config.toml
model = "self-supervised audio encoder (BEST-RQ)"
dataset = "short read English sentences (LibriTTS-R)"
train_examples = 26041
input = "mfcc"
fused_qkv = false
inner_norm = false
moe = "top_k"
moe_every = 2
final_lr_fraction = 0.05
Rows from block 5 of a small self-supervised audio encoder (BEST-RQ), named by matrix and row number. Rows with one number within an expert belong to one neuron, the router's apart. Each number is 500 + 40 x the weight over its row's rms, rounded and kept within 0 to 999. All counts start at 0. Numbers have three digits each. After the name is the row's rms in percent of the matrix's.
Before each expert's rows are labels from the 100 clips, of 14976, where the router gives the expert most weight on average: "responds to" is what is common among them; "loudest" is the band of the loudest frequency at the time of the peak. Only what is clearly more common there than usual is listed. The data: short read English sentences (LibriTTS-R). In brackets: how many of the 100.
# router: router (model.blocks.5.mlp.router.weight, 64x160, trained with AdamW), inputs 80-159
# up: expert up (model.blocks.5.mlp.up, 64x32x160), inputs 80-159
# down: expert down (model.blocks.5.mlp.down, 64x160x32, transposed), outputs 80-159

# expert 46
responds to: voice: female (99)
loudest: 250 to 500 Hz (73)
router.46 111:471438493439513473489511488519522531524561454494504537482536451445444525616506484505539539534518462476546511555555474436465493571547531537471433469517477495425513477512437505532506501525474495498483574474523531568518545473536541478487504509
up.0 120:433560545479459538512539487534508510501554526543514448442557531467539474534550404422455498522457464470443584450553474542544510517549531482472539528577459535508504517456543496472514544520493543442473448465510537486453527551495514517511504486
down.0 111:537526458508557518523410499552486555458561530455541549567459465449573572449493462513480493506497395514526463521532434442546488449471496513493533577464504500431509562371451517492523505475502546538543535467476522451476540456504504476501520524
up.1 089:487538586380480515495504482464463531483481501517605477508520521493536475455564474498505519501512584465490479525456466469522459453485496467552553483530571511444555534520575538487465557485471542517485458520450485454498542568496451523489439507
down.1 102:518520525477502439444531555556441485498483533470493499539505548441507511558515410487497504513488525547487556447519480568578508435490486463536512465542517481535478538429534475492526462565520457484522531492474532488459555442487497517533478601
up.2 088:440444512492521496540481494468464446467568429499533538508574492501459511518494481530486521503507433573445501480504369502472485487510582533438497516529515524558463589460437479466513545518518463530445428574503502517458527479472459489475478598
down.2 084:477474540504503450527627438515532506536530474588488491496562469468508596461501530453548510543501531518456447427549546459512508496549540501504539551505538586446480525500494539543529554494439482452522541487466495503484519469457528520497586484
up.3 116:519560517472531533496382466564498473507549458570537520572449523492576514536509544478521503496456498431543424529491549405579488532473527457519548434517507536468504479515531447497513523512548521478523481513456493391512507516498492461456519462
down.3 101:560508487481541534524492478493412502506487582511534530492493489462506540448426513497433465522560417484511540524525516515526436470538476504405464434446473507415497509542556534442462533526506476490498477522529495484489550480487535489506521457
up.4 112:568535551514446510556494476517482518539458493407534554515489555479529521563490510473428469484516493520447576416443538511540532504497468514544491548566544555502434447493496527525512458564574532521449466565515562530500461499475501455460497450
down.4 102:486535512470515524520553483559498491521501417463530476609503530514561449531486546542523544548515474461508452535494563419517457475496529442468389458473527499449496484501478529487510488443511524498574511467453511501544538479530496496494525550
up.5 097:474501568434485521447483498507510533491518468560506514498479487502507466529460530533459546558474511529479438480535477544506490515485462480471410475568493483466499531453523602468582537540495488506462503471515524472493548466505437458529528434
down.5 100:485459491443486497468508487555450444468426503525509519413543512513534455518495448500529466572520519468455490505547530498504473438488497539526592465514477518605475520520542498479530525490468510461527453520464526478527532475543495472430548580
up.6 098:450498414524508470516576497468550482510488498477412555526522464532475608498468531498464503486436432509457532496498570486497476458451511550484555477455493482514463420525439439488490493509528513532483542509504480542512461550465487439496545505
down.6 096:417457460506486516504544525550506455516596494547475474459470521502509435487526586461472510501466517514437465544551513502499553448458490459528507460533536535532502464532534491479530506484478556450492509461465551519514517538521502497440473507
up.7 110:541510456491502458547605487518574472502567427463509475487534473533532540475521507465553430519426471520489579527464409518473472500484618584484531563551523509589500510520489465511494483651489451492531497572465512496499464499451463472502495589
down.7 117:453405547538408497460549546604469480472455512449493431481475513491565575443494507478429491521533535477387400482513543525519448523536472526473563538492462490511402503542489494543464457542506532449439490474528473506463462484495531543477531465
up.8 089:503439472489514526492500549445485520460519556475522502422419472586479472475466526517522517548520596514482496520493550482471472565513456401481459449489565476547485412518521511549531413462499510511500491497550533499496550508471476435543479458
down.8 096:515462509471483530497480480468471444440456516471457458593559500549569469518513506496603523536546538516534508403445493541508382531487491479577501539442499504503495498444551431457523506565530477481448471506467446477471404496578462484486493527
up.9 100:476512503503537479451540471497531542494550513492605460517480474489518534519542383550499441510556508475521477493514432439512491517510519545514451464430485544502507516525504549547500425495568470497555484504463455491549529458522471470449500426
down.9 098:530492502563488520476531532478498457479424501607566516435509502430483540486514485509503528509474501512555496520493445486498549455459552494447497506533508463393540523419469549504523493477462488454472475439548555505422422469434473559499470456
up.10 100:596557409467541521515477486530567517501452516494510500521540436497580519457489515515505464530558500602510545508458545495481567580535540443516517555504484525526536539461495443491454546503558489510505422460522478432522531491505503494484467462
down.10 095:580486472545543519563504476506499472543500518518572516452438468565506519485440468496523485520506548496436515535444508464525420521535536474474487553540500524442535517531471519503445557523591482490488507519527449513562442573469533552488501496
up.11 099:470404465452517508502449452471582430476547497558513560432511507526545497551455512438443473476517512455484531508495427500493498424444548495474473532537494551585535566594551576468447551500468508485515514539457506539474469583455493526528495491
down.11 095:453513492413535494520547504399500480505535454562475531472493482527466488491507536510488541506479462525486450420532458565444476476571511466494485491456511537496468485563416418502505605489500480476486463440468493522488606492495513497559547504
up.12 098:512495422455509496604535504468464540493501454488479478492479528458447455557479499515466480570467500445477497489463489541482471490519489592491506485482445571494556473533396498554437517474416477526534495493493502562494545514525491517508462535
down.12 095:488496507532494430529536510489563561542470400489485476536553492513416478524517585493500508470501458506469518480549451434540521526554499533510553486573515541410517486521466522544453495438485493521524522511548507506501490472480567577450499414
up.13 104:469460467520505504429533512440452559472494535460439486506455511528476439504506491549517523438503581515543417460485534487492527436453517518506513435469445458509584506496472513508485483450441544440525499547432502644547510516538454539481467505
down.13 102:550482514471513507481513547551450509505525429431526489545468480398503489516485535531459474532474403526504506525475456476535450486434494512495499520458538511512478483490457477571526468500466493565529528494449500508428457484500510560517473623
up.14 097:408533546486461531554510510550481506505561514434540522464571449493526562455513394514404497474471468477498438515543448462472495513532477516469482569540530518408473452470541502485465494483540554486477497505505476527466451564511451521478428520
down.14 098:497479413488537488496520458553540480485548506494509534591504440429617533490437483539485462463535558492603477525417473453459470505474547497466516484489425482480536506476553478439493474532489514450555457530428555522552473464481511454544521524
up.15 115:571588458469517557505506412566555472489501497566482550552501497447525492486487457493476508555564583500545458581464524581497492511452469461498452480489501538558488520497567488496504612516480497512516420465494477455454556544480461478527458432
down.15 115:526469526396537516554438471582469467479522493513587532450581543539470528416487510455478510502509472520452555563489427515539457503517519506425509477410516539477458505472525502479498480492455467572523510476482470484430494488545529497510567578
up.16 089:493481457507547486464456536571542466553538490557482518568534599505491526547548523411505442480468512503562566491538486530479484536518518492552535458482525449522464573537546506517473536476543539500459471487526514531556460547462561469476512475
down.16 087:452442524587566492502558506501500514513529501489431533511438467541500432506537556465470541473525499550509502525506403486520517494494485518520470494492466448515533459475434511507473529444468483519527507521478489553438587518521504534541589408
up.17 098:484465553475489544535555532588471511544552408533467480565537541467480496505518524533547521581448523481532532503566496451500490506502492489490482398501498422441478526428467508489531530494476495486492452548536561529554493454496533515467571386
down.17 096:474446518488498499521575459542481579519455471440494494515433513490452507533517539516478545557557446494547569475512562478498533524484487500585398505487535473537509442491483491445519483453479480483446560507505530523454587528488502531449489544
up.18 097:493479618473562542447529508502560516506510430494491453503474504587506514506429466464544570468466584460519440506446476425477480504516483507478576520509578494516592511482523563503514569553548522443454482434470531520485462486532516560499493491
down.18 102:577498499440452533460550495528432571454373531476573480517519498450598464504455451593543520457455489486473576462594457523512483455533438496535464513425472470451485481481485412445486468524500508567437535490518542521508555437524520485524527549

# expert 4
responds to: voice: female (94)
loudest: 250 to 500 Hz (52)
router.4 097:530527481590459473557443503557573565519448545565517460485554443473485475580437465562479521582491535531492470403553461516490504488536487494562484545491504541523482441487498557514531478446482509484611469599451505529512515548447495482428499553
up.8 101:484467508418548458506496517534487490499513502463461531549594507518445514561429566452552538588473481503471510518545530436474483449560578582540523461483526505499527464476501507461540513507510498470538528608470489483518398465471483519513536525
down.8 098:520485483501455523565512413502454415482537518539427474481456553442448553563574535470556463549480506553454501482474541510483458507476548549493541438460499453530575527503473523502489514467447487486478473592519494424460497533480443504508520467
up.9 097:491505475507497491552468469489535523509587527417499458512547493482508489467519509488403487473475449572545518485451529532469559479471512438475464512496490489533552473490532479471521477457463500501464542472556522452601481504535504461486476518
down.9 094:582493543586513441463510511490479542521539491608516418599543452536517427515462587522508477476496472546465487521485461572521495480524456533490452520469529517509449480496521488430490486397510478543569545516428458500478508515515525548489478483
up.10 107:464562485491505529514492460571544526540466476433533499564508527449493492479540450543429497496514573551522534464481513495494477582483551533539479523452543469441498462513463519508469452475515449482576538435483507482511449423547575549469492527
down.10 110:533532519486533460518477463561557518521518440506478582581413449492519531598471510426570511474456494506553467552479529460447468531476501541440452444435522451475517480518514522486525536461459498452445546491451469486539448503489558562505504465
up.11 093:492494465459544484445519582537432475517482538553479578448586494449507486571517484546483497456460521465477501512488485549483522561466479517503490542506459504536468468506508517488526492452554563493519551497510533583562503483476489543490479549
down.11 091:490436500568594467428484490474503441564566571535544498517544479482442484473506473492470478532388457549520483439496549494523494461484502509450467522431501440493437505540489500539462485551526452486520540447528551504564425499522566477475438467
up.12 101:448529503445515457516490522565509494523488481527468470511564446581470519619527558441421517466499448478515504489478459447489531478532534536496467482575523472513556471464509523502471499458529530496500502469498412538393455436503510479479512527
down.12 094:442511479478505560541465508536536465465473447444549514494376520529484494570483531527559506520582589498507499441499420512445469440558484507532569505452481480540541521444433554474459468513474517492432546474455569459480488477455520525536491528
up.13 083:520475520479497533454434446519455454518611544523563567518467487465427557549502466429498498489484534465501575474517588541539482452476472502566507496492511489587419465493523501489473515589558480531558422514472461558466567422502562434570522498
down.13 087:481507488503500533429430517421496460440497557497482608459505483513496514444470482500512521484441465461473446523515511469502538466543507464474513428427420466537531523518481522488527475444514508514438520468527510473522499452487537509520524533
up.14 101:444511445520482520577523555438556533453411532473463423502459514470496519480558471524553493474526498526600529470498574463559492549493455517498514584478519494478470486518513435494441506418563508547492532488510528501502555511497463482490477519
down.14 098:502492507517491476548428496391543509417499499457529448453503439440483476454479461499424500505493450498504475519525499460505501498570526524470515483531499475393476492504530529446551520492504517443509483485479476507559531561512452473470467487
up.15 103:490469524504503497454486500459523532447503469556524375491517500467516421595511455574531442517509483473522499493518427490502512545538433510519480444512500517514477533468567449470583478450452530492501463498451589526575490475524461528498483524
down.15 103:522509514452518459401543495472537552425517527533564486526550498548511492445488488543470450467501498462461449498490545501555577482545561514536497500435571465472455450474492507538556460535490487518490476485465564524563465486589476506505529570
up.16 106:476517491494494506558404502463521544540478403486569529489453516450589472461458506515480475534428437419585502502522621516489534515543494413422484486492494558455560505555480472539482518469476473511540461520519521486496539560487504508557481494
down.16 100:527493442484467535479483482403492478518446475505543412531511489458530480377514503523440481463586508497475504483525487515575519451499496498460472528496541498425511501450519531454559561494447573567521438360445552497507527524387533530497509545
up.17 112:512447493411502434517562527586515507598457410357518498499526502541462575520456478485504475492499454562509481479481529464488536467504553474500463499479529521521539505484481536513505494511553499496497502550534481511514437520524480494518426541
down.17 117:548443500501454522542498522497475436465471541449438473501510464461419472528527465497536505553496561562472537504499550482475422547508478474640454509414450515503488523434484474455576466528481469550531510551524527454497479517491465486522508514
up.18 098:525451489577446502466481566492478494440499433431480543453533464432516518446517502504460458510456472507516475493447469485542530493481556527419474486481524459509468549487546535495525464559529535525542545531436534542562500467485499472498562563
down.18 096:455455505475456469500556529416573549464478485457529495427509549459475478485534430555493498554427474554500503466566522451491482526446427512604546433529552424583490472533546560517479512604489508491506465510491499457538515470511558472455538540
up.19 115:457508529373471514547519485589528510485554499452470613472617449541507501510471503545567479521502460438528509457512483442508543463530605501489492485633511531506549500500553494454512475475551488485449503550546447479484502498459475481508479508
down.19 113:567495490476503514503514434554473499507441498532471445525493483515504472546528473495540491446467560554515527448546545481509370526510572522591531504512525466539565508511544485436482471493484539546490443471517486487473496461516454479472497512
up.20 117:548518513478512523483482534512505502464469531460496428484483482476451556497538513547483524499497587491490497476490530435485497513450475538594519489535468461478485507511467475489543477533489530555520573501464484435564524503515463465484481499
down.20 118:513476500495441519530464440508551488540515519472462480481539586432484521466503504434468447530581532542541519464485484510500533550520516502577592518485507565518455477544536503587418422542537505501514502510450510512518565471488405459487503470
up.21 102:520494491426459495519498489461437499569463469501509480469577473421535479440532499556530496426482471527510526499525509504486462515475500548481504544430475500484561513548482444489429559503542454594555551477457472500530542524500422456520408562
down.21 102:533549554576478512481533542546505495450504526543483452438530545472470518490515508484472516503505533536461530485512520514517532468451492604459545455598506584533472520506643505459400479472499510527490531520471507536557532514415519493547527527
up.22 088:443477442393473439469510495513484552552515429540485516481462479526449588460490518444500530528435469473509588533457433576463483529542513509489515519424444505449486508564536516536516420454500496552579533558502503510485497535505522546488522532
down.22 095:536492468477476520537531512473505570507494522388529545537483532511522519481442534507436527505555433570477528530465540490539474405473486466486531505485472500548506515483499509511450505543556492523501501451537497485476444489488526441492488468
up.23 101:563493477457539503568573409524498513422461507544509552513456510427478503555543482455377510533524531454520481538540537466469501454524526513468527452520499496505522500497495619533478532528504502491549511466506528421539515578476526468514466514
down.23 096:486438458519559566521467479507501435518426472474515549553536507475507442494460518488461495448560465502439499510478445499507561560560557437484473530448491544437503397447463481524455513428488467484448540536516461489529490557494495534473444470
up.24 089:489495574494492494484450520472538507429547396575551545508530488487454521561490520522471510555536451494520527449496437501530490458453519508423503504566463504486479478434620523490446511389501558577588484477509474488400468460478456502499479485
down.24 091:546492482552528522491543481416480461406500523483550496478484445586447517534426486503598485559532552433465462481569522424551404520541564516543530493519531506480539502501443523461487502547465533440506509476505496473505406526568454516451518458
up.25 105:569416486402502466588490509563513590487545564477519531584505493500540522472479479492567496530477543480493514515489463547514532559498531478426522536550504509498545542513507493526519504462468496437461493546512587511572507458438499516456496538
down.25 104:574531506494504523462495484438462528519490502499602440546557554419485464450465500480485451483523475539498528477501546479640511528522569498495489515511541495529430491466593512498458521561514530583515495479502622431499557485552457487489504457
up.26 103:466536500524510442520519455456498524452428590389422468503480475478527537513510475494512496513537455454474461489497537486496502513533511456534504457516522528600482524475479472454533480562509457544402464557468555471471396530556495443539477495
down.26 105:532509472547509490570537518499466472500532529579509455566436487530505557488517524490571524476593509522512448393491485462537511459505519525540534534455469457554464516440460485497542515462570504494500519582516483499357517496555431479460482504

# expert 32
responds to: voice: female (83)
loudest: 1000 to 2000 Hz (50); 500 to 1000 Hz (30)
router.32 086:481528410623539601543480559450486451568495517464458504404546535530504507528518521442513493490538464465507499530479423518491402497533439555531496528512534472486519446535484447554513505489494451517497526470590500477494508521531443524508470519
up.0 103:507535474535447538524536480524578460542486505476541531507537531537435539566523506518497498530471477513546587415466481489518520549535557508490481477510483511481528548550493519501511562519508474477511502523495475505649484554492516549453500457
down.0 103:538471486476499497472552461528525435551512502435464525515503565431502498506445483511478529544520495436499498497524559547469524426475468531583561470521415537517470535481511460523457563537547488488517445510437437490486536503554634449518484515
up.1 089:528472433471462454503575499550528494524491491476424464550482485427555632467531512503497515405518472472480467458495452542531539521448572522464486495500462449493483527437497497533493534471480445505551459520605514480501424496469521496453537454
down.1 096:406540484563510510420523514495476524560497553460544438552462499490546510552512479518499540476486427540521449550422466430562543478462476520563514474461495493538486512455560527487515473455513499488442510462504482461480542495450495473517499505
up.2 096:490521548505498448520525516448532579514505460466513476490540503510523468494509524468512505524539490612497484429534438534556515518540484487496469489481545568552537507476534544437497542512484565466443501516434532507457437501517525527569550561
down.2 091:587455473561547484482448450450444469447486590500461455524485539485514530529511502495549442450531454496498463510501490502480476492592520473477529536529518530500567572467409484499574494427448464491457543481466495485582433555561433441516510489
up.3 103:494526484430489518542530526473500541518540567464494534523503543545568421510469542509496476502483525514492501538523543493501472420463489425461503551503461536456488521494404513451529492518484459509514488424417499519525555472550476455489499574
down.3 094:485531531595413448553502460493476499455463491442561460534570508477463506511446485539439535491565493512440499422511471538481532542458457449503471493504464528410436472507423545447503523434455482463427491478506528532481446551524508505556439489
up.4 118:515541415518540577542469490484499495485480668526514415515467571505464456446480487506464481524551526483559476492547537516454474536508472477555490552501512538476593501494547531535536498568499491516465582501511504437541540558447442528532510480
down.4 115:458450478454454585455453448459477526440489477419545528510481505507500536496429480467521511476515540498429538507505516452496431476517475379529551521530495497418466440476430503489519532546556505456493493522450468513524387507487515503512475481
up.5 097:460525470675515493457520504493457498414485580446538467543502486446536514427476462520442491524527515475478477492454494467496473539452482537494523507534431490498474487481539465533469465416524473466496551515436464614522462461530480427466473564
down.5 094:459512491527483467533445482490459485440568509499450541496465493414405469502457500514515468517489430504549468460526459540460464543539507500545564543453550567482441532492458514546506538498568535496469573531463443463531491541525471547468507495
up.6 106:460567547527496489562509507462524463472602513526528535410512432445415512572442511529443514540526491550454488507527500470530494498512540477534466440528526535418456473483461495489451443528554514565524489518559483489514492446491474479487532503
down.6 101:536517524579499508437469468447506486491521510563438467461522532479423469432497533499477442490508431534523511469510584498494534517532510497417487479599518452529541505549483532455521494552460453461507525529474460509566539472589548517471467466
up.7 079:541509450518477464489522463426515460438406478556481528527462504501457549502473445541556484487513509424544562491514517448459508459518454459521438519485489474511609479436481503470439479504512460506509495523480514576469517507515542489564576534
down.7 087:533524548510499528539478518562521468538520446462497534496531514467452449417499505469414500480508438492472501462442541542480470569455487513556485570571525526508451534440585512481471500550502557485476496496514548468428502426492508530525567488
up.8 104:482493487473452489495437530505476478516579489475451544458494435517431532513431465492521476473417444492495502461497455520450511505532476517436523512538438485471453551486494430459482610463524543531531480485537479500528525514504514530532503561
down.8 103:438507472430497544489487509412504446528493544562573495445508518560490454513498422546470495514466504492487524508538504502505510499483489486566464463538523573539499404494563449550511455488528496549477406497510487474519553514466462495533425507
up.9 089:446455431479513434503433438548472514539460505491486652548492422472517522473531456477501484508437464522527560496454506451459539542488472546383497436467480555490497510500484511538488486471526510450525466520480476567425519482517560587500476512
down.9 086:571484502443480520493436484554492461490528537449471526475487492487460506495522504551449528437470517480499411447592522526494507464407534476405482507499526428438555483521482527458471502490534480504424429434513505527451532493507464511478459446
up.10 107:535491476606494547574511506526500556499450428492540499545469529481573497442521492500580514488544509459518478554408448487528555505488452512474483502488448486502495552505505459543530446473510535450465448517619542586522437470570503499432534435
down.10 104:492477494418546485442461529507498544515554472488502513475418452498540549538563505529528497498466489402504464492519520506483492473537483548486515466458527488503602558520543546493455488515500594469566582522507500445437485501470478448469555468
up.11 097:475515436563501519507511518487462450396568473398436511529517541430424480494537503475475526553514508551472475461434494458479518539418479477562454504614460495579522504479466518481503475536505499543516525492454463573541480413509508425484445473
down.11 101:472526515487489478491504520486493477438555486559505490443478483412455512434557521500422499494557448493503514426539436472514532522461485505497518465495507510600417575510527490505451495499453611556457488516539449500454485465437436503507479538
up.12 086:532504444546483499486547523534469475561472537472490459481536573465476507596441468539540446548553541539502505429453429535559525493494547529524493562512488535483486465517478516514452549605489462494509465519532481435532464508429399507462418469
down.12 086:479513482553450513462498455486440510491481501497468500489443532471491548419565445492556563485536534528464484517515557457581556508504447457507535486507464555520572458536515466506468492524523477545504421539489443534586511457508516475470500491
up.13 098:466529621407492467533590464546532484458556430535490493509532569531484571504473505447573497518569527493570469532534457455496477453481495466480483501523534521492502515509522501548534554561522485410418495506469498429530530535538442451484519474
down.13 102:559499496573437474528538513554541440456504522461553464512577524536513484503426532457505505547507493594495482422531503500437564523496511499552473534536473509605457540502456519439486482531469448533496472590499483491510502538525481394450426496
up.14 093:493522483547439438424412481516495517524543659478462496495489499437452407526555474516498520510436510466456485504495463576477502442494457463549520480486532510489495489557475495486499492499477556464491405503520447493562524492507452511489490489
down.14 099:486537516536512475459466474367438459504435553455490528481478509449514499426483423534499474482492472499479563539413480513570508468529533477490417455514514541541533523450488513527505473486457468557512488524482430463559479520547586551520469552
up.15 109:478473511576472473472474466466516501464469439497521464548496492458429447435524551509522543553532411525572509515500458489454519509436450391422468482427518497532458531533477489489542425572500467511497459468446573552467480456489500468479548467
down.15 109:451509476543497475501454478486476458571476490435499494489557497573490464479471515481459472472485451532454504451473497573387496608561467519405505557549474508509489558531559531507493463494514454523549533511421470474518490519485494535513555496
up.16 089:481481495439476507465428444506533523497495463482512440444512506455450535532506489420531528473399533495559475448530550433511479421517560506529534488474487539429483511486502534484556537513472507504473474464505527442537502450461497449519491519
down.16 089:519467429500532526545493508386537471483516433538499446531506466429412506542508491545458503473558553534490551544507491468591463489520542482478418506522518464409511495476507486428481498498460474559499497513473479517549503458472493473444441486
up.17 101:508508480417504567552543539476518506464540561537524474534504472544579466486529525447461507442462563494501472599545521546519513516491495489532550479533583515528518491515437523595477508531534534442469488478586535594468482482481480519503496464
down.17 102:447492541459511463496526542531522541489493498504528488512505430517616524500416505545535459535533533448466482536495527427567502524533466541515464561494528465458568459431507531427564518471506488459541519483511545508573452519474514534503521514
up.18 104:469449512595477546515576515515461452443425508505530491435490558450555508442466467545515492508506522519502408514489482455531514523474519477467474523487480470479507463459446510483550410520522511430491461507509508598517370490476457485490507416
down.18 099:511521519464505469477466492529522556487573464480491507444396492529431578489507560424538525476434487494505491586488510495472491493520459500440526472535494461481518518519461485492487524443531484469534549516489444496568460538512512561442536438

# expert 33
responds to: voice: male (82)
loudest: 500 to 1000 Hz (31)
router.33 110:463509527473488477508602439436514509510542458510521453458506509551519476548470471564507522390468474512526423482567435565546527448443504533452462469512473539509485529467494624438499521535470553507510449459502481538436520539459508468544554522
up.8 087:570435510417490488502468537448476499482398459440504507502523444468483576458527475576623482524586528498508481486536518500495502528533476526513482562458549421479534540449400441483472487494470493496467506482497481473496487431546541464490478501
down.8 085:539459502545533490516470456435543468521459442497527514498520467498552511462453493471493498463522571519585437573498552501425491532518455537542473560522466475516546509542440438548493448580475490535542511468525466463471607434497547467477460470
up.9 101:532493471409462542533448506442502459495551538523489461494517488509464510490510477521481525574466466534464485470521435489520512527494551474512468562460518520509540501460505483471484519553496525459498505464529441485472523385513489488489476560
down.9 105:496527555502536563552490478461544523472583511382509491555475483508397465498439583484542520491465446493563562488484479464591523529471460521541556485487528497524471456556544509508511515505533517555536453486427518567482489556531506493433522457
up.10 116:488519560585496498502486501492496565506449485486504471500421537495551493462464554507533449393475505531495437459513569479528555511559471493542504578541489479425500472534479507541564504500497476510433504477584543443533393483475525545527470407
down.10 115:484457496523537484490522487538475473466439556550463458546448564431578563536557432491481523503563614524643440488508534564480528532513516491479448491561468489474537514456460462477468497497498542472532406483533530502474543513525541483494476508
up.11 112:463544441478460509534570445507508449538572453480550484457535526494592487544554443441478542455462475518491445529497560499530516425525488569507511487497496514441620481536513462496508504581491567521486481500593471501488516539524511514521513549
down.11 105:485480504519478521450496489541526537508522524451577480652481452540452528528470512479508520507503525580501462496533480466479508568517501492526546521413507447463522363560526495518537456452554525459494457511590577534487467582463496510529479526
up.12 111:459482502580518513547537465437571486516490508573536448453543531477476512514500461493511489467434520426508540545545539507493508490548492573493498422501501515410539485519472446559443514480485558489547462449618515531493504519458565489499447552
down.12 109:524570517462486519473501479492563543501502453482604433551528536442484461507521454490579482511519470530562435478478480495477481611512504492527513531510491524464498490506539511564504488471498502522518551527543515524542398434493491491511466510
up.13 087:556522483512492473487539525446563452501387483511467499458471486509423421531491509511475525468529498485509503530553485514488493486535566549467535489487509441477546512499511553467465524482487491475522522514533530519429606471497496487515465507
down.13 087:466557522525528505529520472518518534467497519530522510483499476477532534472519445559481526559567486531542506579523403481502501495460527476452492459574551528448457505458521469497479479549486537514514536504527560470570520468484578553493471480
up.14 115:478557542459514502562485505541451505544553406523532560431503529456469505435486500484441486554506533493464531482463486522473470459523477491451425528534540547506520447507503548554481553518498502469477563475499508423549468510462520504533421491
down.14 117:513563544506565511586469506530519537532561514570477526432530513484473518489485497494432486542503518452551561489535478542520534532565541498454518571491495528313453490453470469504485557488511450512550543517501469485486473461526502521491530497
up.15 087:502503506466541432409574558559500519503539510513446482511516470536461482553585510522487453467542490508437476528529447586476537502459535527515477459519515540504414543503527508482489510467489443517555486572467487476522549461485477455498429454
down.15 087:459465535439458522454519504509415559527458558507471540440485540496575529433587501494476451461531529496497494550510520457537509487483430507507476494485442496585450534501489510500469475450494553476510535463522489480464557504507534501449501517
up.16 115:495577399442465507517493464497523471434457574459474510452583542488488571516548439567532536452505424475528539534483458527475580546500536502428503519433485531564482503469508562475509505482450527533497502526457508525461506508500486512472504487
down.16 117:436498463454562534449465529500509503491495513590419522427518501439418533508514477477523517500450475460568479500445469427468508563568488486470449548511560527433475516528517524519547501420483561433452505509474528523540543487494454524492488621
up.17 094:470517532471484476540438557456488578503527495442520570463538500476523517535497475525423488554535552584495447468542416523515473533572530492558462556520549542491446512513510574512453489518483487529544486555440520443567515507485484453488519494
down.17 099:533496496585529558542584483500500483511471543501540403497452499531445550486509505532456484450471475456517577493466495491495508488407477492586488496444530497518514429469481515569529508562486516498510483484540470443440430460539522501519496468
up.18 105:553538578544534539524477548569540483554585482537500489480450481461533493520403547488485525465526468557520475386517472502488534461462452453504477544562440544494451533551488504464497491515628446503464511525545511527560476499558507512504555519
down.18 100:483459530549543501499585510567510511496529502480448588415541440496496499545509443475586496495537482490463544528534478597483483490572418483469507429453464474572434460545474520506442502480506442511512534511485541537454572463466513495540493526
up.19 093:440455463493512485485431508526537464464575549502483516481558469488388487534544470514472504528499463484533464478508526553474539527499502480511493502556535487525528496509544533509576564409465507518523492540475469494444534476485461396454519488
down.19 086:434471520506489475466452530478450482509506530508410506407483577533484483439497464454515529586494423543510423498476495458552470483511502441506473568547542489465455448453536577471548507499518549424498559512466556495492494547518447539486542588
up.20 108:495487505518478465497486541524486556523551543439483509513548491523462516484482458544484492497484454515551455476526458461500452534555485518511494585530575523457413515454540471564465500480562472499476493475448569567470549505494450480470499521
down.20 106:549562474509485492582519522480460509535461487477388475529521457466450431493493447499485482512444533491543464489474488465494508438526535491454401553566507528542559587532449555496524544508548456451476500476534508443475504515507518532490495443
up.21 082:564540510423495492492490471525488527512463485429545487567416557502509484423427518494484528449563474460509539516463479467495447461517507579459497431434475472438521509521555487501498522496454544491562454514501431453529452554573528599520449519
down.21 093:495522512499508502471541466541503455436531503473458517582458492520528558545478558578570477456421451391557536536557527511561526517485453568542501459443544497518513391489499523497402531495489489478475533468509505470536514485551528523578532541
up.22 096:572485505434545472519510514528521528484502477516462474556448447466599481522604479510472420541558478505517444485556504551492569518529499466519533485528498447505450540499518491495546530527502498504459422570511518487480561524552532504466461554
down.22 097:505536466508515496477499507537510457470448544508482480510419461516504456531460513441565499454511516501543485518469544575473540460472524498540544528476543551523496571506420498528590498538529520475527435513456492507437532497522487493539453487
up.23 099:521470531472543495587444522492425486540560540556534543480523487523502523419432553518492510538499554429466514529517480431492490555569545512519470487475534519475520434482438430463514533490498528478492527482449479422531440441477490528475439508
down.23 104:526546475521499503540440446545615508480435476498493495503410435446501546417473545504480474594513418486528552486513494457517545578535560469473563491567500496492583477544499482496542507502452490508483571463511463471477482496571533530534508485
up.24 100:504534484516520521544546447541443502519528547526493466496563449514548557480534501468545498492480464427528488540513564576534518527534439550531466533575481529478493477461482501484513566472463534476485471477467554486475537430461514547551503480
down.24 099:520479438514535519535432476486471466495440508536479500547438514499553501469534501488504479545492520537525542548508485546432494511492587485522476611508465505507488551488505481549528544430431557489527506518480487514486457573455505481472475520
up.25 110:527538478439486502437436508450470449461471573486463553534458458406524534507542470456475499510529515464507484477529565498481512508487581429487474466447454505555485542473538526508503497520510526454540460492452471542482516431512467537562500508
down.25 102:498453457451561444518520561529543552444485436474367510550477531475541515479472574444482537480462477467490487479560482523493481509508473498529534530552533461463440588491477506519538534527452481478469485469442524575437485504504503466440437473
up.26 110:497563555502484522469517574534512565502475600485522482555498506496473426437524534563450559496493475488499512545522475446516506483493520452579493478506602533509483460471596473522493507517482561490464549468461567479490436502465485511571433542
down.26 104:554496503512557515501483555503464453461433539563480494512457492523508488462498512497453536505453508482427523484543507574486469482542457499480526523499499457453568539457453419510441580527480509467518499511528485483472445536499531489514403468